From a checkpoint of a small image classifier.
Training: adamw at rate 0.0024, held-out accuracy 80%.
Rows from block 2, named by matrix and row number. Each number is 500 + 50 x the weight over its row's rms, rounded and kept within 0 to 999. All counts start at 0. Numbers have three digits each. After the name is the row's rms in percent of the matrix's.
# fc2: token-mixing MLP down (model.blocks.2.mixer.f.fc2.weight, 144x96), inputs 0-95
fc2.61 097:500500504473500477443500548436482573500475500631437549546428562540539547552500469500650437643500500500478464566465500463500456500500446500553500576459500448421531500538420425446502500456500430568436575546570500470500571422538500498558500500500500466415539500500500463422460543430500593455
fc2.62 094:500387500468500438500500500442459458500437349500439540500500552500561560575500467500500440500500423503456439500447500441500435477428500392571532500453500500446545470500445477426506500463433431500477584500584500500619572464561500500589437500500500418451500500500500426447459566430500579436
fc2.63 087:500500500446534435450476493406452444500408445500415572500500557548553562568552447512597453500588500500433450500496500437427500500500500500535500500467500500478551500550405408443500500454390427525478538515560500436500571435500618500547466500500450464453467500500589439429441569500579587463
fc2.64 099:500500501500500455441509500452436543378436474500429561550462547500497591582625469500498500500618500500453446500456500470500488466574500500554545532456500448470550500601445439490529464484411461500499575500546559496500567473559500500573439600500418484460566565533500478500466569476632577476
fc2.65 102:488450416458500470486500476440450500500487379443441472474527522502471525504500457473500440521457478415476491500481384447367456411386499441524412409468500481476528477444444436453479478491429458494460500393506456460466537457500379545513476500456500477440500356445466453460455500479500531472
fc2.66 107:500500384456595471465537580446491531500479435560432500541429553539500537553435451407500483408399363500473470441436482495451465500500409500556492395469392483489496504541475474466500434454500481500500570507574488471500535440527491404590454500500500452486529500500416456456472561452500538457
fc2.67 119:500500528500500500450500579459507500500468317464500605508500552526534568561462442500500477461500517396477451500491500471343474500543500500553502544476411459448518543555440486451500500453412455545468548500554491489626578471566541500568432500500465465500529500500356483500485570500478548475
fc2.68 085:500500500441500437486415463433469500500454500500448500500500558500500500500500427500500432500338408381433446500439406477420441423500468500550500500459500500448500572500472460441441455457500474582431564500500500470416500453591500500500500395500508465444500500500359452504436575463500557455
fc2.69 093:485571500500543489440500607454441621500453500521481527556444509506486547568500445487509426480459500536462450500404500443471445513565500499557500533485500549438534540530467421430500500447500456579438540500535500394597553448554528500555458335542462470429500537500396450500462553423507544463
fc2.70 104:500522500500500439433466500474466613500457500600440500500436578573500564500562439500520466518469467500445435500474500452500421500639412500500500574445427561445600500500468452475500500469483500500448576500500500440500582451563500546585423588500463500459500546500423471500439500468377565422
fc2.71 109:557500601477603486462500630428443500500443530500442528500416529521535523530556449479500468500413559455436470500490532421482439489563500579530500568456512411423519400500472435485490504438500445578440552500558481466500531479517500500544500500500500465439500527500300467527421525468500515459
fc2.72 102:500500514500500431434493500441438500500424377500423500510443500556500600597524457477500420500500533511460466429500500445500421500500500347557500506408500411463559500500430460425500505440500461524500567521592529475500596500500573500576500515500477496422500500522518448373428500457465579469
fc2.73 114:482441500442445472467589546442438500500458500500444500500500575548500500552568458500500458668547584493460502500492500460506463487500500439545500500425500412469500480500415422457500466457416496507462564500567500443500543433575560500576487388472433481449394480476596444406461562460500554479
fc2.74 099:500500495500507423420500500464468500477437442491462568544419500575500559577459437540530459647568500500478445500463500480540486500500500500537500500430500500477593594530422461440475527478500460532476557500555500455607559415565500545578475477500457486449379500500528418379475559433500577445
fc2.75 096:552500523440432430435500507441467479508421389517442544500500540528500538559446448447500450582500500444448440348472500450500426516500500321554500509455483450472540508556431454448523547480500463561439544548534500476500550424500500500560463492500435453469402527500500465500455541404441526460
fc2.76 088:500500424408500439470500584444452494420456500500389556502500529581500599554520417445579504500500567500432499500500513499500464405500431500500533500444500454440522432491459500444550500471360450545465517500547500472500548444546500465552486500500382436442397500467500452500450541444599500414
fc2.77 106:500418500500500473472500500427486510584449447500445592578500589500502582500500439432556467486413456500453459500455470504500470388500396500585500500429458514444500500601473494485500500460500473500450595500559532449468500428580500500572479591500455445482495541500355508500421587433500569466
fc2.78 094:500500500423500440471379500419491500500464399443463500552500569552521538567500409475438452425500500500447452500435504486500430547470500409575591480485500437447512458574483479450553449415500448579440567434577508500453575433559530500589426439500491447487514512500500437473450573477442558491
fc2.79 246:479456461423445459454456488445469500500465508439443441436498445438423445423473454500425448500410458434457455448450425460425448455452475500448461405464468437458436447448455459449441442456500455444454421412428464439465449466445500482433460491471434455436491457444500451500460430460469443458
fc2.80 100:487500455461588474462424500448454604587478500500454501586464563500500518553500457526500439597495500500449426500438500444500436500500447500573549527490500452462542543500474477464500468427604488559439572591546500448523543460579500520555500398677500458436500500500423461516460561451500544457
fc2.81 104:554627500468540436474500528430449500500440500500453546591377560589584544539578455529569456457418500471485445500473554478569477514500500500567500524453439394432542520500500458472579516461500454590463567470539500455500568451573500500553451438506500460452575500538500445500455562456500591456
fc2.82 092:500500500491529481479500491421466595378481500475463570535500547540547545589535454500500500500433500500441450594452500426481500400500500500549510566469500500476548477510470485468500500459456474615502554500545502400500567488544470308565462460500411467464445500500500473420424607480500571465
fc2.83 090:500500500476500450466452500472420500500446500500460500500464588580581579558500457500500441541500518500441481572458572454500443500567500540500570524446449500442544500546462459440500464434500477500431580500591622467448570479585511353570478500500500445447500500558409452500411582422500552447
fc2.84 078:419400543507479464420500500500413414462415413500459524571614545564423554560500456500491454501548378600454424519464500467504466563500500500558500500442500500464557500500423423405500448449500419500406505480558500418500533487551500500538468500500468442455454500500478427528466571449500500450
fc2.85 105:434474452451449465458500527488450414500457385500476479527451543543500531543545481397411439500637553513479482423464540429528468500466556415535533527456544500459555596500441431440500454455494449500453538459559500434502534462536519589550499468395463458431500581547525437442474545439500514446
fc2.86 096:500500545519500472457462500458493372500434348509486500559500570590498580572500443436500487500503535515433429518439617497515472500500442404542500496451500548479550500500500471427436529491444458500474535500566460495500529478519597500585500500500500425449500616500500455350447558455539500450
fc2.87 098:500500544516339500469500436438469443449442500500500500500495539547500500500500500500473500500500557557466500581438500500500500500523430500500500500447500410476500500564470440419562500431403441500444500500567500455500500430553500356575500500498423458500425538515408452326423566437500500449
fc2.88 082:500500374500500466452500430448496528500428574495411548531508537543500564560500407578500436500500500525402434584443500479590462511500500404500570567471500489473548500500500392466500499427453454520437540474593500422500522458556500500544503564500378437448527534500495398500453557428500515448
fc2.89 118:500420451500368469494500500482484437500452471392438556624442535510500540545625448500487463475500566502468469363437500462488486426509474467548522500462490520467557548569482480446500500465446478582476542500544459469526574463555394512553438500500505477459500500500386447430448557443500548450
fc2.90 098:541398444433559429477500593420439500467452500489455559564414566558500565546500437500500449500500500500439447500480500444500500413500419451560566475467491416443500423521488455443469443408500453524500566500555500500363595448598500485571478485500500475472500500535439447500439555469500572453
fc2.91 083:500500500500504430465500520463455500500434500495434500500500500500602500550500427500500399434500589500450436427420500488573353500500410500581500516440480514444500613500456413446576548460500508500447562500570500512500500437571588397563438500500501435469481424500494432450449500423433500487
fc2.92 095:500500500418521464480436500449500620500504500465438500500500567539500515547500464520500466308391560500466479487450475467500432500582375500548531631481500422460549482500482469478514500443500478500449578511586586453533530464566500500566432415519485484468500500539422451500475570467470537466
fc2.93 088:500528422442500431457491569429445500500435500511451500500424521522500515557569461654523432500390454500433457500379500417441433468564451500527554517450500385452523500515500476434500500436500483535444513500526500500450533496535562500544431481500500447434500500500500500681459514439500500453
fc2.94 087:500640500433500441469500500397450500459453500603462500500516500565500500500500483500500493382494500500418449500430500440521432419500457593500544500459500423500520394500479417467596407405500457500463531487541500501500500412565500399560483500500455437430530500500465449603459534431500500459
fc2.95 083:500500500386500409479501500402420500500450517441446500500500548534525466536545446510500450451468500515455448500465573447500424500496469495542500500453397343476453500563455449447500404449500422500461514500550500464542500432512583500534459500500496468417459545605500402500451540445361508448
fc2.96 102:500500534500400448440409500505474500486449443473468583574500579571500609586546436500500467496539500541473462404474619451500437500500488500560500500440500442449584500521418440472505480466500442500446551619571500437500552472555500500565406500500500463446436562500478478420475551433455556450
fc2.97 098:411474618500500473448500500467428358500425435500456521552500546563514543574587473500500499601585500494428439500477500426500471502500500500558536494433586500468585500462468451446500500435500433548480556522555450436547550441550497613568465435500438479500500494550500418500462574500484557450
fc2.98 100:500444537501442455432556500479458500398442500500461510500556549568548565548536442500536474500500598555430466500449462460500479537500500500546531583473430500487570629537412463461566472476460452500473556570551503463607531424500545500570461563500402449471499500500501454392438567434500560414
fc2.99 122:495500500500384500462411500500471417428451500500472568542500529540575550519599447503500457604500587661463500500500580500632486472500500451538542527460419500490537500555462455468611475470500471567471528623536500464535529429531470500550488577500444466450500524552500465500469542454500542469
fc2.100 099:500390500430500481438500410453496351500438429500473500570486541533500565533533500454443468593590462551450503500459473455524437500500500500526500597435549500449541500601467442456550508458452444535435555500586500457500547462549500538557500418460427455459478545509393470500442546448500581480
fc2.101 095:500500500439417445476412404460482500500445500487482500572508553541510537590578464491500448500479480586454474432451500472506478500469371500552589500464404469465530581521447461441530483459414470561440578500562500462500576494569485384553453565500428442473500500594500438527471569458500567477
fc2.102 111:500495483468581437446399461463470500403457560500458574578500555565584602579627433500500500374371505500480471500500500483518462500500500500565601535467444500434540500556459461492542500439500472554448567500560546504500566449580500500576476500570500447473476500500500481500436562500500559477
fc2.103 097:500500500457544445411500500450446475441504581520421528618500548541500500500610423654572464500500500598462429450466500478552471500500445500568638500494367506443500500500466465487532502459500459500504528500556500479500500446565500608555474539500472467472500500500500460500451500453414572413
fc2.104 099:500500604451500450460500489418492536572456500507459480500500541551500479526598449612500453361449500457454440500441503426500409500500500465541590500439500397452500500484443434463500411446510396530463505500528535469500500470580500500547424548575490491476500488566375443583446525492486523441
fc2.105 108:500596500413500427428425533442472498500470530581470500551500549560623524570500457500517478400500503500462452541470500457523447485551368500569594585458448466455589540528449472469557458432484451577443549500555569467476562441532500500547427588500500453457530535536500513500500554445500562462
fc2.106 100:440500456435539460441500500440478500447477566549475500463381559553636502535500468471500476500493479500449470484472500489434429500500431500585534500500482415480499554520459474481625500494500488565486564453554500420388553421531500331558430445500409510473500500500500500438435537448491551473
fc2.107 108:500604441436500436471423437454444500500469638500401500500498539549500500568500470556500471574371489500461457500448500449562438500584500500500585500441500432467500500500478443467529373439500460556448561500557493423500500457500500500500463479500500470436347518500500445491456500451410517449
fc2.108 083:500500532500500444437441500464442500494461500500447500578492539557500593582586423500500460587500561575442423500401500434438439500500478500572482456434500500449531524498476424441523500441562475500451552500548530406500550448570500613576494500500500457456412582500470465500443582455500563386
fc2.109 093:500326500513450478445519535476421485555450382500450504548500520526460527505485451500500450500591594500437443500454500455477451507500461422530515487434533500422511562553418435434548500409457452510458527533542500419499554432500500500531418433500500448459442607500484451452420541435500517428
fc2.110 090:485500500461444462473500395500451500500441500500445500500500500557394500500500462526500476500727490449450442500452689455500449599500500463532489500437505377494500500500434485491500500488500467429482500500528500436500534459560421584500400500500422470491500500500511513543454522489451500464
fc2.111 101:500500500485500443431419445500439457454434500500416500500584500582500520558500463515421412500584500500500433546430500490631426500512500383567500500480500500494500500553452461445542500480432488500488533500576500460500500500500633500557421500500405434500377382500456460500459553489549551456
fc2.112 087:474500500521526480441462500454437500419429500585429533555500538543503593562500444571500426500465438500440461587443463461640461522525463500556535500490500500468554500500449441443500500488500485581438579500569459500500588477592500404576499500538415415445500500500500452550465607466500595455
fc2.113 092:500500500500455431435406397486474437500426500500420500611500500500500500500539477500448474500500500562461426500456500498594414508500435500500500500458422500479500500500478487440500500455405449500471500385577393424493500458500394500584500500500500409444378500586500440546417586444500500466
fc2.114 092:500500643544500435456500500429456433500435500476422536511500551517500539542569470623461459500502500537450416356429548468500426571500500500553508531452500542436475500553500442434500546443500479511430556453551519500500554463536504500565446434489500457464390500575500427500415551458448568451
fc2.115 110:510500515433476500448414500498486500500467484500468578569375500558500571563489500560457472314490399500450458500444500469500463500500377500570608493500449500476520500611462473473536500465500465488451553500576500469514584461574454500556500559509500447470500522500586470575480564454493569443
fc2.116 113:500541500468500469459435460443473500500453522500457512511508556579400514548500464532344463500490500568441427432425583465541456486557500500554547500461536425463536379514476449459537500432500442523436573500584500447439563475561451500572421533500493415452500578500503433606461565500500518456
fc2.117 114:500445532500500445449500553447464418500464500436478371482411489489409454476500460490407452449419426455448482500469500490414461370455452500500500324470500500500388459500500446466406447483500453450473485429500443462500473462543500429497500500532500425442469486435465461535460474448496496474
fc2.118 097:500553500480576463455389500425407500500470547574478500563527552562614540525533459604525495500500500500470443500464605471500418481596500520548571562472500428464499544519486467500500455442517480555480569500570503500500556481566569500551421406500481483485488594500436484576431584443442573454
fc2.119 091:500608500487438487470500453461465386500413500550477500500322567521483500545500442500500445462473500500438446500439500431530464500617500500561500500460367491463500565500449464477500500470500414500466565500557463454473500437575500500580506393500477459439452500500539438500480549456395535436
fc2.120 091:502500464414500433470500500490441500500469482513464500553478568561433516547500446388500461500500497500455469500417500438500447606500500500580558469469405419442500617480492463423500460447511452506432537500552583436500500463500556473568458500500419473471404500500461473377437555477367562452
fc2.121 067:319500500418454436432541500450512500500475357500459500500468547528500533550500460500468476496581500500422454498395500438372479532500500500500500573483500500458611500500483421457500500475444434473401500500592500408500500433500500526500450411500500452467500515500500464500451585420500553458
fc2.122 086:449500371464449468431456500471469512412464313492439500500500568547500541500396472432506487500553549484453453500440500418495431363500500462500500500493500500474500543500399468431500388450500465497458584500553561485500561477549500500551368500500483455499500500545500515500459563467500500469
fc2.123 096:467410500425426461430477372458441349500409466500440500497500575576594544541466427588423447500514500500438453500443500436500438423500500439533500500459500500454478500484444455421500392418542449500429532500573500476474526456574500500555449494500501462458500500547464476479435529463500527476
fc2.124 112:500397500500500472426379502465452500500423467500466593510403554551432567548500442589500452500537424562454448500454511492682448471500500457562560500463500500471500500580443458443500500460500439500441547550572500472500560458564500500500443500548500452470500426569485488561439560449500555452
fc2.125 086:500457500500386465428500502451447492500439500500459466500500558516500557566500442562411450440500500496480470355435500457581437500500525478500555500465491500424500500509409453466500500466496440500448567500560500430500500456500310500567396500523455424436500500537500447500410566448500539425
fc2.126 097:500500568490500444427500538429491435496408500478446494479500542543397541522475431540500500483500384582440444420471500500500415439500453500562552430441500410440498478500459447434427462429500416461500557500588500422588511457523538500561411606544500450457500497564500457509455563453500532439