Weights of a small image classifier.
Model: norm rmsnorm, layers 10.
Training: 21200 steps, batches of 256, held-out accuracy 80%.
Data: trained on Sentinel-2 satellite tiles (TerraMesh), 145000 training examples, 37.4 epochs.
Rows from block 6, named by matrix and row number. Rows with one number belong to one neuron. Each number is 128 + 24 x the weight over its row's rms, rounded and kept within 0 to 255. All counts start at 0. Numbers have three digits each. After the name is the row's rms in percent of the matrix's.
# fc1: MLP up (model.blocks.6.mlp.fc1.weight, 768x192), inputs 96-191
# fc2: MLP down (model.blocks.6.mlp.fc2.weight, 192x768, transposed), outputs 96-191
fc1.426 111:128128128166176103128141136156126132128125111179145098128149115128152143123166189143158125115118088167183135123128128128128161128155128098154119128140107122164128128128123111128084157139112151120108142101141132128105165128117119160131152128128128158172128128169128096091154130112141111128
fc1.427 116:153128097112128180128108128147132152120128161134169128128128145128166174128114128111145139128128132128181128128114166104103155113128124119121160134128092108152145128128139122117175131128156147130128183128128128098128182134186128134128128124142146120129159128148207130137169123131108158144
fc1.428 113:181111119116154141128128083177128145128163109099121126128137133128128151160142134128134144129153117128128129145186151128177145198128128088128169128166121197127128128148128128117167183128155128103155170131195151132102143141098128128128107201128185179128142133119136125170128169151129128135
fc1.429 089:128141128128163097125116114137128159121128139147123128094128128180128128165128128154110128135138138111139140128128102204099128189128099128147128077104085128150118190114159128130128134128129120125128128141176128105128128128169130128125143099128139177145171128128101132138132130128173130128
fc1.430 085:141138128128095112122128128128135107128128128142162128128128138145128106161128128153121193128151146128157097128123114128128128147128116128141148128098074079128128128075156084113134128128128128110128186108133192093099121127103132140128128134172186130128177131128166128140156107106146142130
fc1.431 097:103128128128163148138119128128128128149124085129156148102153171128128128128156170139128128206134126136130157134189128156165171147142128128128128111119128159205128143128131124141154128128114128109128143144134174115096084168114155128128146089132128163128128128097128143128152129121158128113
fc1.432 102:128113150128128121128128112128168169136128128127170122107149128142128128128183135146121165168176128128144128128157121103133157191143119149128128110112128101174148121128133111099140140129188128112108202112156190116099144128133137128138110119109177128128128137126128121119165104106153126128
fc1.433 089:128119149128128141128110125113128142169103128150182162128105148146141128122128111114152160128113162128128159107104128128128160128171128129132146160105168177180149150157155145160154153122128173093128128128150179128128152128163128154128132128128129111128129143113109189114146111128128148116
fc1.434 095:144128128128154128116104150139127128147106151150128128128152128154128130169158128168128164128128183106125111083120140169126128128157108128168128128128122148125112128106183128122130142157128100135140180093152153125121145114126128128128136109110157114128149114133128157128128096128128156152
fc1.435 101:158115108153189128140140098128142128113160128180100141118126164110128128128100157110117126131106132128164128135149175128128116131153128097149128117128128127159128132128182128138131155178138140109149147155136102128100133147144128134174127128128184150157128171137192128188178140128128112119
fc1.436 098:147128125168160128128136208175105128168152128156128136137128140129128110128115139105171128139098128122179181128128138169128133126157119128128096175128128128121166128110125114128179128112140135110158135128115081096160128128128128162128128128090138133144146128134189148115128097151109128128
fc1.437 102:128166161128167109185123166150133094143188128128141150128101128128128128119104150121150152155115128128128183127129117146128128128186112098126108196128190182153128148165153190162133128158124128146128123158164112128144145128153148158155153183128120161138128147125128128128137102128128128118
fc1.438 097:163159116121137118110139101159153118101128128128102087166106120128167128114087128172159128128128106138133103127128165128156111155110110128161148190161128128128155128128118147112076168177128146139104169119154096181128167095135168103155132128162135159128128128111087089170111128158128162141
fc1.439 104:128167128129128105153163121156128121128141128114114128197182123104128128178128135128161128187160128167156167128096128128164113123143128142107122128158128128130110149128128128128128154128129128164128145173212130201128128121128093116128128156140151128120128128097136138104143128147123147128
fc1.440 095:138146128108128128128146128148154167114118100114128128112138128142128118140098120155128162140137128131128089141154170128128128236119146140073169077128092108158128135128118096099128159128099134158168191128133124117101128184106154128128129130155180135149132129128128071166143135128113157113
fc1.441 110:151128100146159165116128137142128128128091112184112128106131128157128126128128143160128142127124123118169128115128134146126163170128128111128119086128128128128162153096128103115129179128121173080128155152128121128083154161136148126128109128152176141149198128128145153185175142128111137128
fc1.442 104:182151128143128127114128128174126125114151118147144128174128128128176156110113136151169128128128128149161128116128177128168128106128128087128099187164179186114128129142111160128128128128156139161090149119148110183186188128142149128166128177156128127128107134128128128117128113114180115128
fc1.443 103:143107142106114167133107171128128119113128128160088128179130126103162160115128167142186165113128128151128121161142128110128148137144182113128165116128151118166128102142123115128129145128143175128153101117105128175159126099145128128124102125163128116095133128128173146156099144174098138156
fc1.444 105:161171169118128110147111124128128191124153131135151157107166126109158128159125139159159155144128128172175132127127149120188128128139128142140176128128171189128156151129120143128109197134154138172128134128154110128137121105111169107129128155132128132094123114110115122154108119128143115143
fc1.445 099:172138171112147128133078177179106145159123128109137125150150133116128117128148138102128189139182138141144126117128128161128140126196095150110146177075153121158135108173129190128103131105142128143139128120133128140177128144088111137124128128127121128120110128128157108128101115167128156128
fc1.446 085:128101132128102128128056150128107128128108128128128128128183137101128128128206089128128189128128128128128163128128128128088194116143157139139140128112128128128128128128128119128128130111125131079132117128084180112128204169137128128102140128162128112071156100121146206128090113128098128146
fc1.447 086:139165096168128110187128180128166077149179123128097146163118128104128133128106128117110128128102113128128128151173200163128128122128128086128112182128167128141128128145148128128085114128128160128128134128128078128141123128122119128160128172161128127159104140128184078129128122128097116128
fc1.448 077:076128128128122128190128133128128128168128121128133160128158187099128167128143127135157130128158113184128191141159115187128196128128162161128128092128100127187128128128143103126092128128107146128176128103155128128103121163165128128128151175128141134138128085128128099146128166128128143128
fc1.449 105:135116156128128070107156204165167174169128104145168128128115128175121128145135134128167128128173128126149128142133128117128140203146111124161128198134184171128128128175114128120128171121158129155128164128148124144161156129128133114128127097130206115128128128110189128131118128157124161160
fc1.450 085:163128128128140128115083094128123167098160099128063128121128128126131168128083143110179132137128102128171179116092150107153165128140114087128180128122128153130171128135114128147168203161116126185128128166140128128118178139157176120135107128148128176139161128090139124171095128165128152128
fc1.451 094:128113119145131142178133168147128128129177128144114150166123197094128128147085139116156128146128128124147155148148128132136128135153200098117128143128128157172134128146163155133123128122128175141141128173178110128128117131087108136128137128150164132147135165123128128129152128150112128130
fc1.452 089:128109128145172082103128115132128137145114143128140128101128178149115128183128156128128155142128158090128154124159103128128166150163100123128155128128128142135128157128159146142128136128139128128143085137185155097099146103128137123124131093116175142142166128106144128135178128128150122107
fc1.453 125:100128117128118147160107111128140128137115104126166134128128163139135129170126128134148128148142106110128128160128128105118155182128146150112145128136109113128168128098157128095128112170095102122128128181145147118128128128150128113159128128116152105080180101174128185114157146116121130128
fc1.454 084:128149128146128128137128139128128140128188149137128147165119129099128167102134128120173101107121142128143154128166165128128128123147139099128128160128136128128157134159158128128102152128128191140143141128141148175184127128169128128119129171128160128151128128128128109128128128128113135149
fc1.455 089:128164170126127128148061130128128128128090128115128144146140172128170092150128129128128128204128148155181103160102128176128155128150128140128142161128128128153128128148129182174133110128128101112128115162128128130165097105176158128128128128128128111058118092095170141128138122125128128128
fc1.456 113:122128143124111095178125165110102128142128135128138153163163129108127128138126113134128128196172146125082152131141128118149131176156140128107128109157104128152173182128167128132134130128120153141152137193128168183128128147111112169158128154149162109109168128106176162139128099129120142142
fc1.457 096:128128138163150164128126128128128128107128128128110107169160128128175134128113128183128124128128128128114121128128181097146109136108149095161131162164128097128127128128128147091081128161096109128128150121128082157152137133110136128139183149168143121128159128119125137151128128128128137128
fc2.426 121:090132096131128124154139128101154124138105133126128128168128115129128128141126136168112178089136119095098175124177150173128135146152128128117128131111091095160145175082173105128142127169118169142136150089131144079121098141113128137171128128100167128128110164115145105136120128109113160116
fc2.427 145:088122152124062137110117145122077165128127149126180139164128126157100120127140128166135139066125128101131139095128128113128130158115159128089121128112121128216131105127151080128116128146128128135122169127138156128122128170125113144123085118126099113123128106140128167100128086129053125163
fc2.428 123:101118135115133115171118169138128125095145122123131138161091108149128101128102183138120101092087158124145128099085128139128109054128128141142128141128121094155092072128125118128153133128153114146132168125147092104128123128138128089128113155128128150128128092110128128120152148201136149132
fc2.429 088:128128132186096105155128129128128135117100133128108081108094128120130176061128119136058145126157128175128096128173128128128128137128119076147128128135158168095107130125128142128128128128128170139158117193128137128137098150128128151124128128149092125128128207090123128144128157127147120115
fc2.430 095:128125177128128128128127128147106128119136164139119092125151128160126128137094127149073092154064128103057128112176132106168102091126117091120124141128177150079128150144162128096115143157132124155124128128119092143123128140151116128128128128128071130161128139090128142162128128141131200120
fc2.431 098:128162148140128111128114126128156086155128079139128128128121207129133045128103088135078128050153146128085137115084099128076128121128128181110079135128179168180128131133128124128165128128132128128102128156161164130097133153161101177140086128139120128162128128142128103101101141121087106114
fc2.432 104:093128127133128190117108145134128139128069174128141078118128128128128100109150112161135142082105104145088128128142129128135140165093161128127149129107092128180104128128172125098121095166128140128137138128175172126071132128111099167125128118113130128128180115137128135134127115097128140160
fc2.433 105:128116087163151159128127176102128117130131128128185153105128163095098070138169119152147153128133139128136160088128128145096137144122120122152128128105128128213150128108128101128150128128152122128155146128128152098120128147122128128143098134128109135141181119147123105107128070087138128128
fc2.434 098:100128186161128152086121128128138117135128176115105131119128149132128079168121128131099081105076128128094107146128161116121076096128121117128132109118170134054088161119110128132108129143128122158106128128128121128128139111157113132137128128128095115154165107129126153136126127144119120153
fc2.435 095:083128128163126128128128141128070159139128114104112086107120128197128142083128116176077180128134159150128128106128128193128128128128128128112128128164146202165106091128128128128161128075128167128126128128140128110154128163133100128128122128128114128112172128128128128088135094128142133144
fc2.436 103:101106092127104157128128137104133124128161103128123141158104128128128100122095128128187128145113146128128128128128128092153128120101128092128110128145119083167083128128152120094118115128167175157128154128126146084128128195128159076149128142152119097102099128129111128127128113128097102149
fc2.437 103:082099124161128142128130121089128102114104134128118151140102157119168084128128099168096104148142128128090128127129124143107128128128098069143130134128128100110172164071151122128128128128128155128163132179113145084105127149128137148116090117128162116105146073121144142142199052113085128151
fc2.438 096:126140127086128109128118113140063163116128116117128086128164108136100147089144161120155136151128120160128128148097110128109163128120128128140122102194128162092094128154128128128128128128163128128060128128128119168128128046128111128128082144120116128114123085128128128128110163128158151128
fc2.439 100:079150128151128124162134152152146128117128128128164128128130048150158147103128091125128130128144128128128128145128120128128128088132118095161092150157153128102137112145128128128128128128128128151126092110128151128130124128172131099111147093109128128115127114128150128142144160150144128082
fc2.440 094:099101109129128091137128154133051128140182128136092088107094128128088201128089128099131041118109161128128160150128131118128124128125128090144128142111128109119092128140159152128128128118169115093127128160128072135150164120128128128128096128154143136118128156077128162143128128201128144128
fc2.441 117:144146134134128097115146162139072128128128128159094091128039128183116158115095135128113109109114133142128111128128128140155118128126125105147128143128132168128128158133150152157139127108103171150120128191078132127181128128128128138148150128140121128116128128053128128151129100175135128146
fc2.442 109:128133136100128132170134121124108100080135156128128110135194153104107070107163128072138128128142128126079110133110132099128139110124106146104128086122084128128095128119128128149111189109132131128103116125128128147117118073102148144128051117142134147124124110117128128140117128107111128128
fc2.443 116:127159128138137094128136108119156131138130149166100132078085092076069139148128128126128150114128125116130128105152144130128135168119098139145128166089136170098143144123104152118152128128128128127140134163118109128138074112127150139118111140117103117169128133148134128116191129101143095128
fc2.444 105:142115128107128130128112128126145135129123125131146164155157128137116108124115146128127135083128128128144080142130128177064128124115130128158132127119139187151128118115110128124128119128135152162139124128128093089155128149088171106128128119094062166136190128147128134139167160136115096128
fc2.445 105:103128097128094158137178117128156128122123151114112128123128118133115128107078128124128128128163128119148090137141128112129105174120153131118128101139128128172166128128128116122115094128128152140146119128146128129170114140124099127133083107136128118139099108152128098101151128147106130128
fc2.446 072:136154128128128105107128128128128128130118101128158128133113144105142153128128170171227128128128170128144128144128124128152065129068128128113169128128155145240157162128128128128128176128128143205083128129163128128111100141100155128152085098128128128109128086128132128128127128135128125128
fc2.447 069:128128128128146107192142092128099126101128128128106091128128193107192138137108128101000059128128149091085127128100107128128128128125128128128128128128148101128128128128128123141114075102157140128128086128128167128161128128123145105128105140094135092128111181130128128147088128139079121128
fc2.448 076:118128128118147128107156128148128112213128073125128155128078128128128128128099130166154128091128125147152137141128125162128098128086128125128128149128128125203128128167128154128167152128105113155117128128159129128121128169128128144169100128143128191128128131124128108128121128124081109119
fc2.449 093:143125117106189180128128128128128128058128140111128128128151142128128158128128125141128115128123117169152105121132147125164075122163128153128128159127076065102128081128128158102092173128128115128128105097098160128090128100108136117128128156128150128164163173169128128117138088128176145129
fc2.450 073:086149150128113128158125128128073141135076128141097118122025128169128147084134128128128093099128128111078128128128127155117092153128148132150128128128143181128128128128128167122119082135105128123128151128063128076170132133128080128128128128128100128128146098128137128138183128084117147128
fc2.451 103:092128119190128124128145114128128128128134098130128156136128150123115131140144162128135055128128161102135116109136128092112089079111129108127082112128096106122118136129112128128149132128118116144118101128128137140116159174156128073126121128128166125100085106120143128115114150110091129128
fc2.452 084:121149141128133117147092128117123136120087130077113085128150164146128128106128120130120158075124105128105128086128144065154133128125114120134140131128152159092128127126132150128141122128104142171128102128159128128128110174128086128128128128128098128135128128132128128153128128128123128126
fc2.453 138:128128128151124128128120068128128171094091093128128100153148155100149167149128154128130138150168128105128136119161128079126136128101138128136128168169145094095168128143103145128131114128156114128105128165140133183103117116135090111096128154128155140128139110160108128128121128128122097128
fc2.454 061:138082128128107111205124128111118166147128128158128128128177119095128128128186103128224128139125128134205128136128096128128128069119144094128128107126128088128137128176128128128128151128080128128128145128193163132128128157128161128186112128135128128128128128097128155156125128137117138128
fc2.455 075:128123128178152128103135130128128128128158118118110116106128128141127092128164128128200128099105140128111151123131128128036100128132095076166127096120128128178139150128128128128128184128128214176159182184163157128116156216147128138145166128124118130128128128121128076128146128128128128179
fc2.456 130:116142133171063147143162122128128066128128133113107132118115086107128124146153114128136128128141174142112149128128134102123049113164113110128091128146152119140133142144128079128128154144143136128157105128140122128128163168144107128128082128105155042128145145079119104129171113120101174128
fc2.457 087:115161128118136085083113128143128091128118128128133148129150106128078128169107133092143103128128167213129128128076136128098166120128128141128110122128128180128117077132128127100128168148141128143091111128125128128128080128128173128136109128108088128128128128128128130142128128129155104128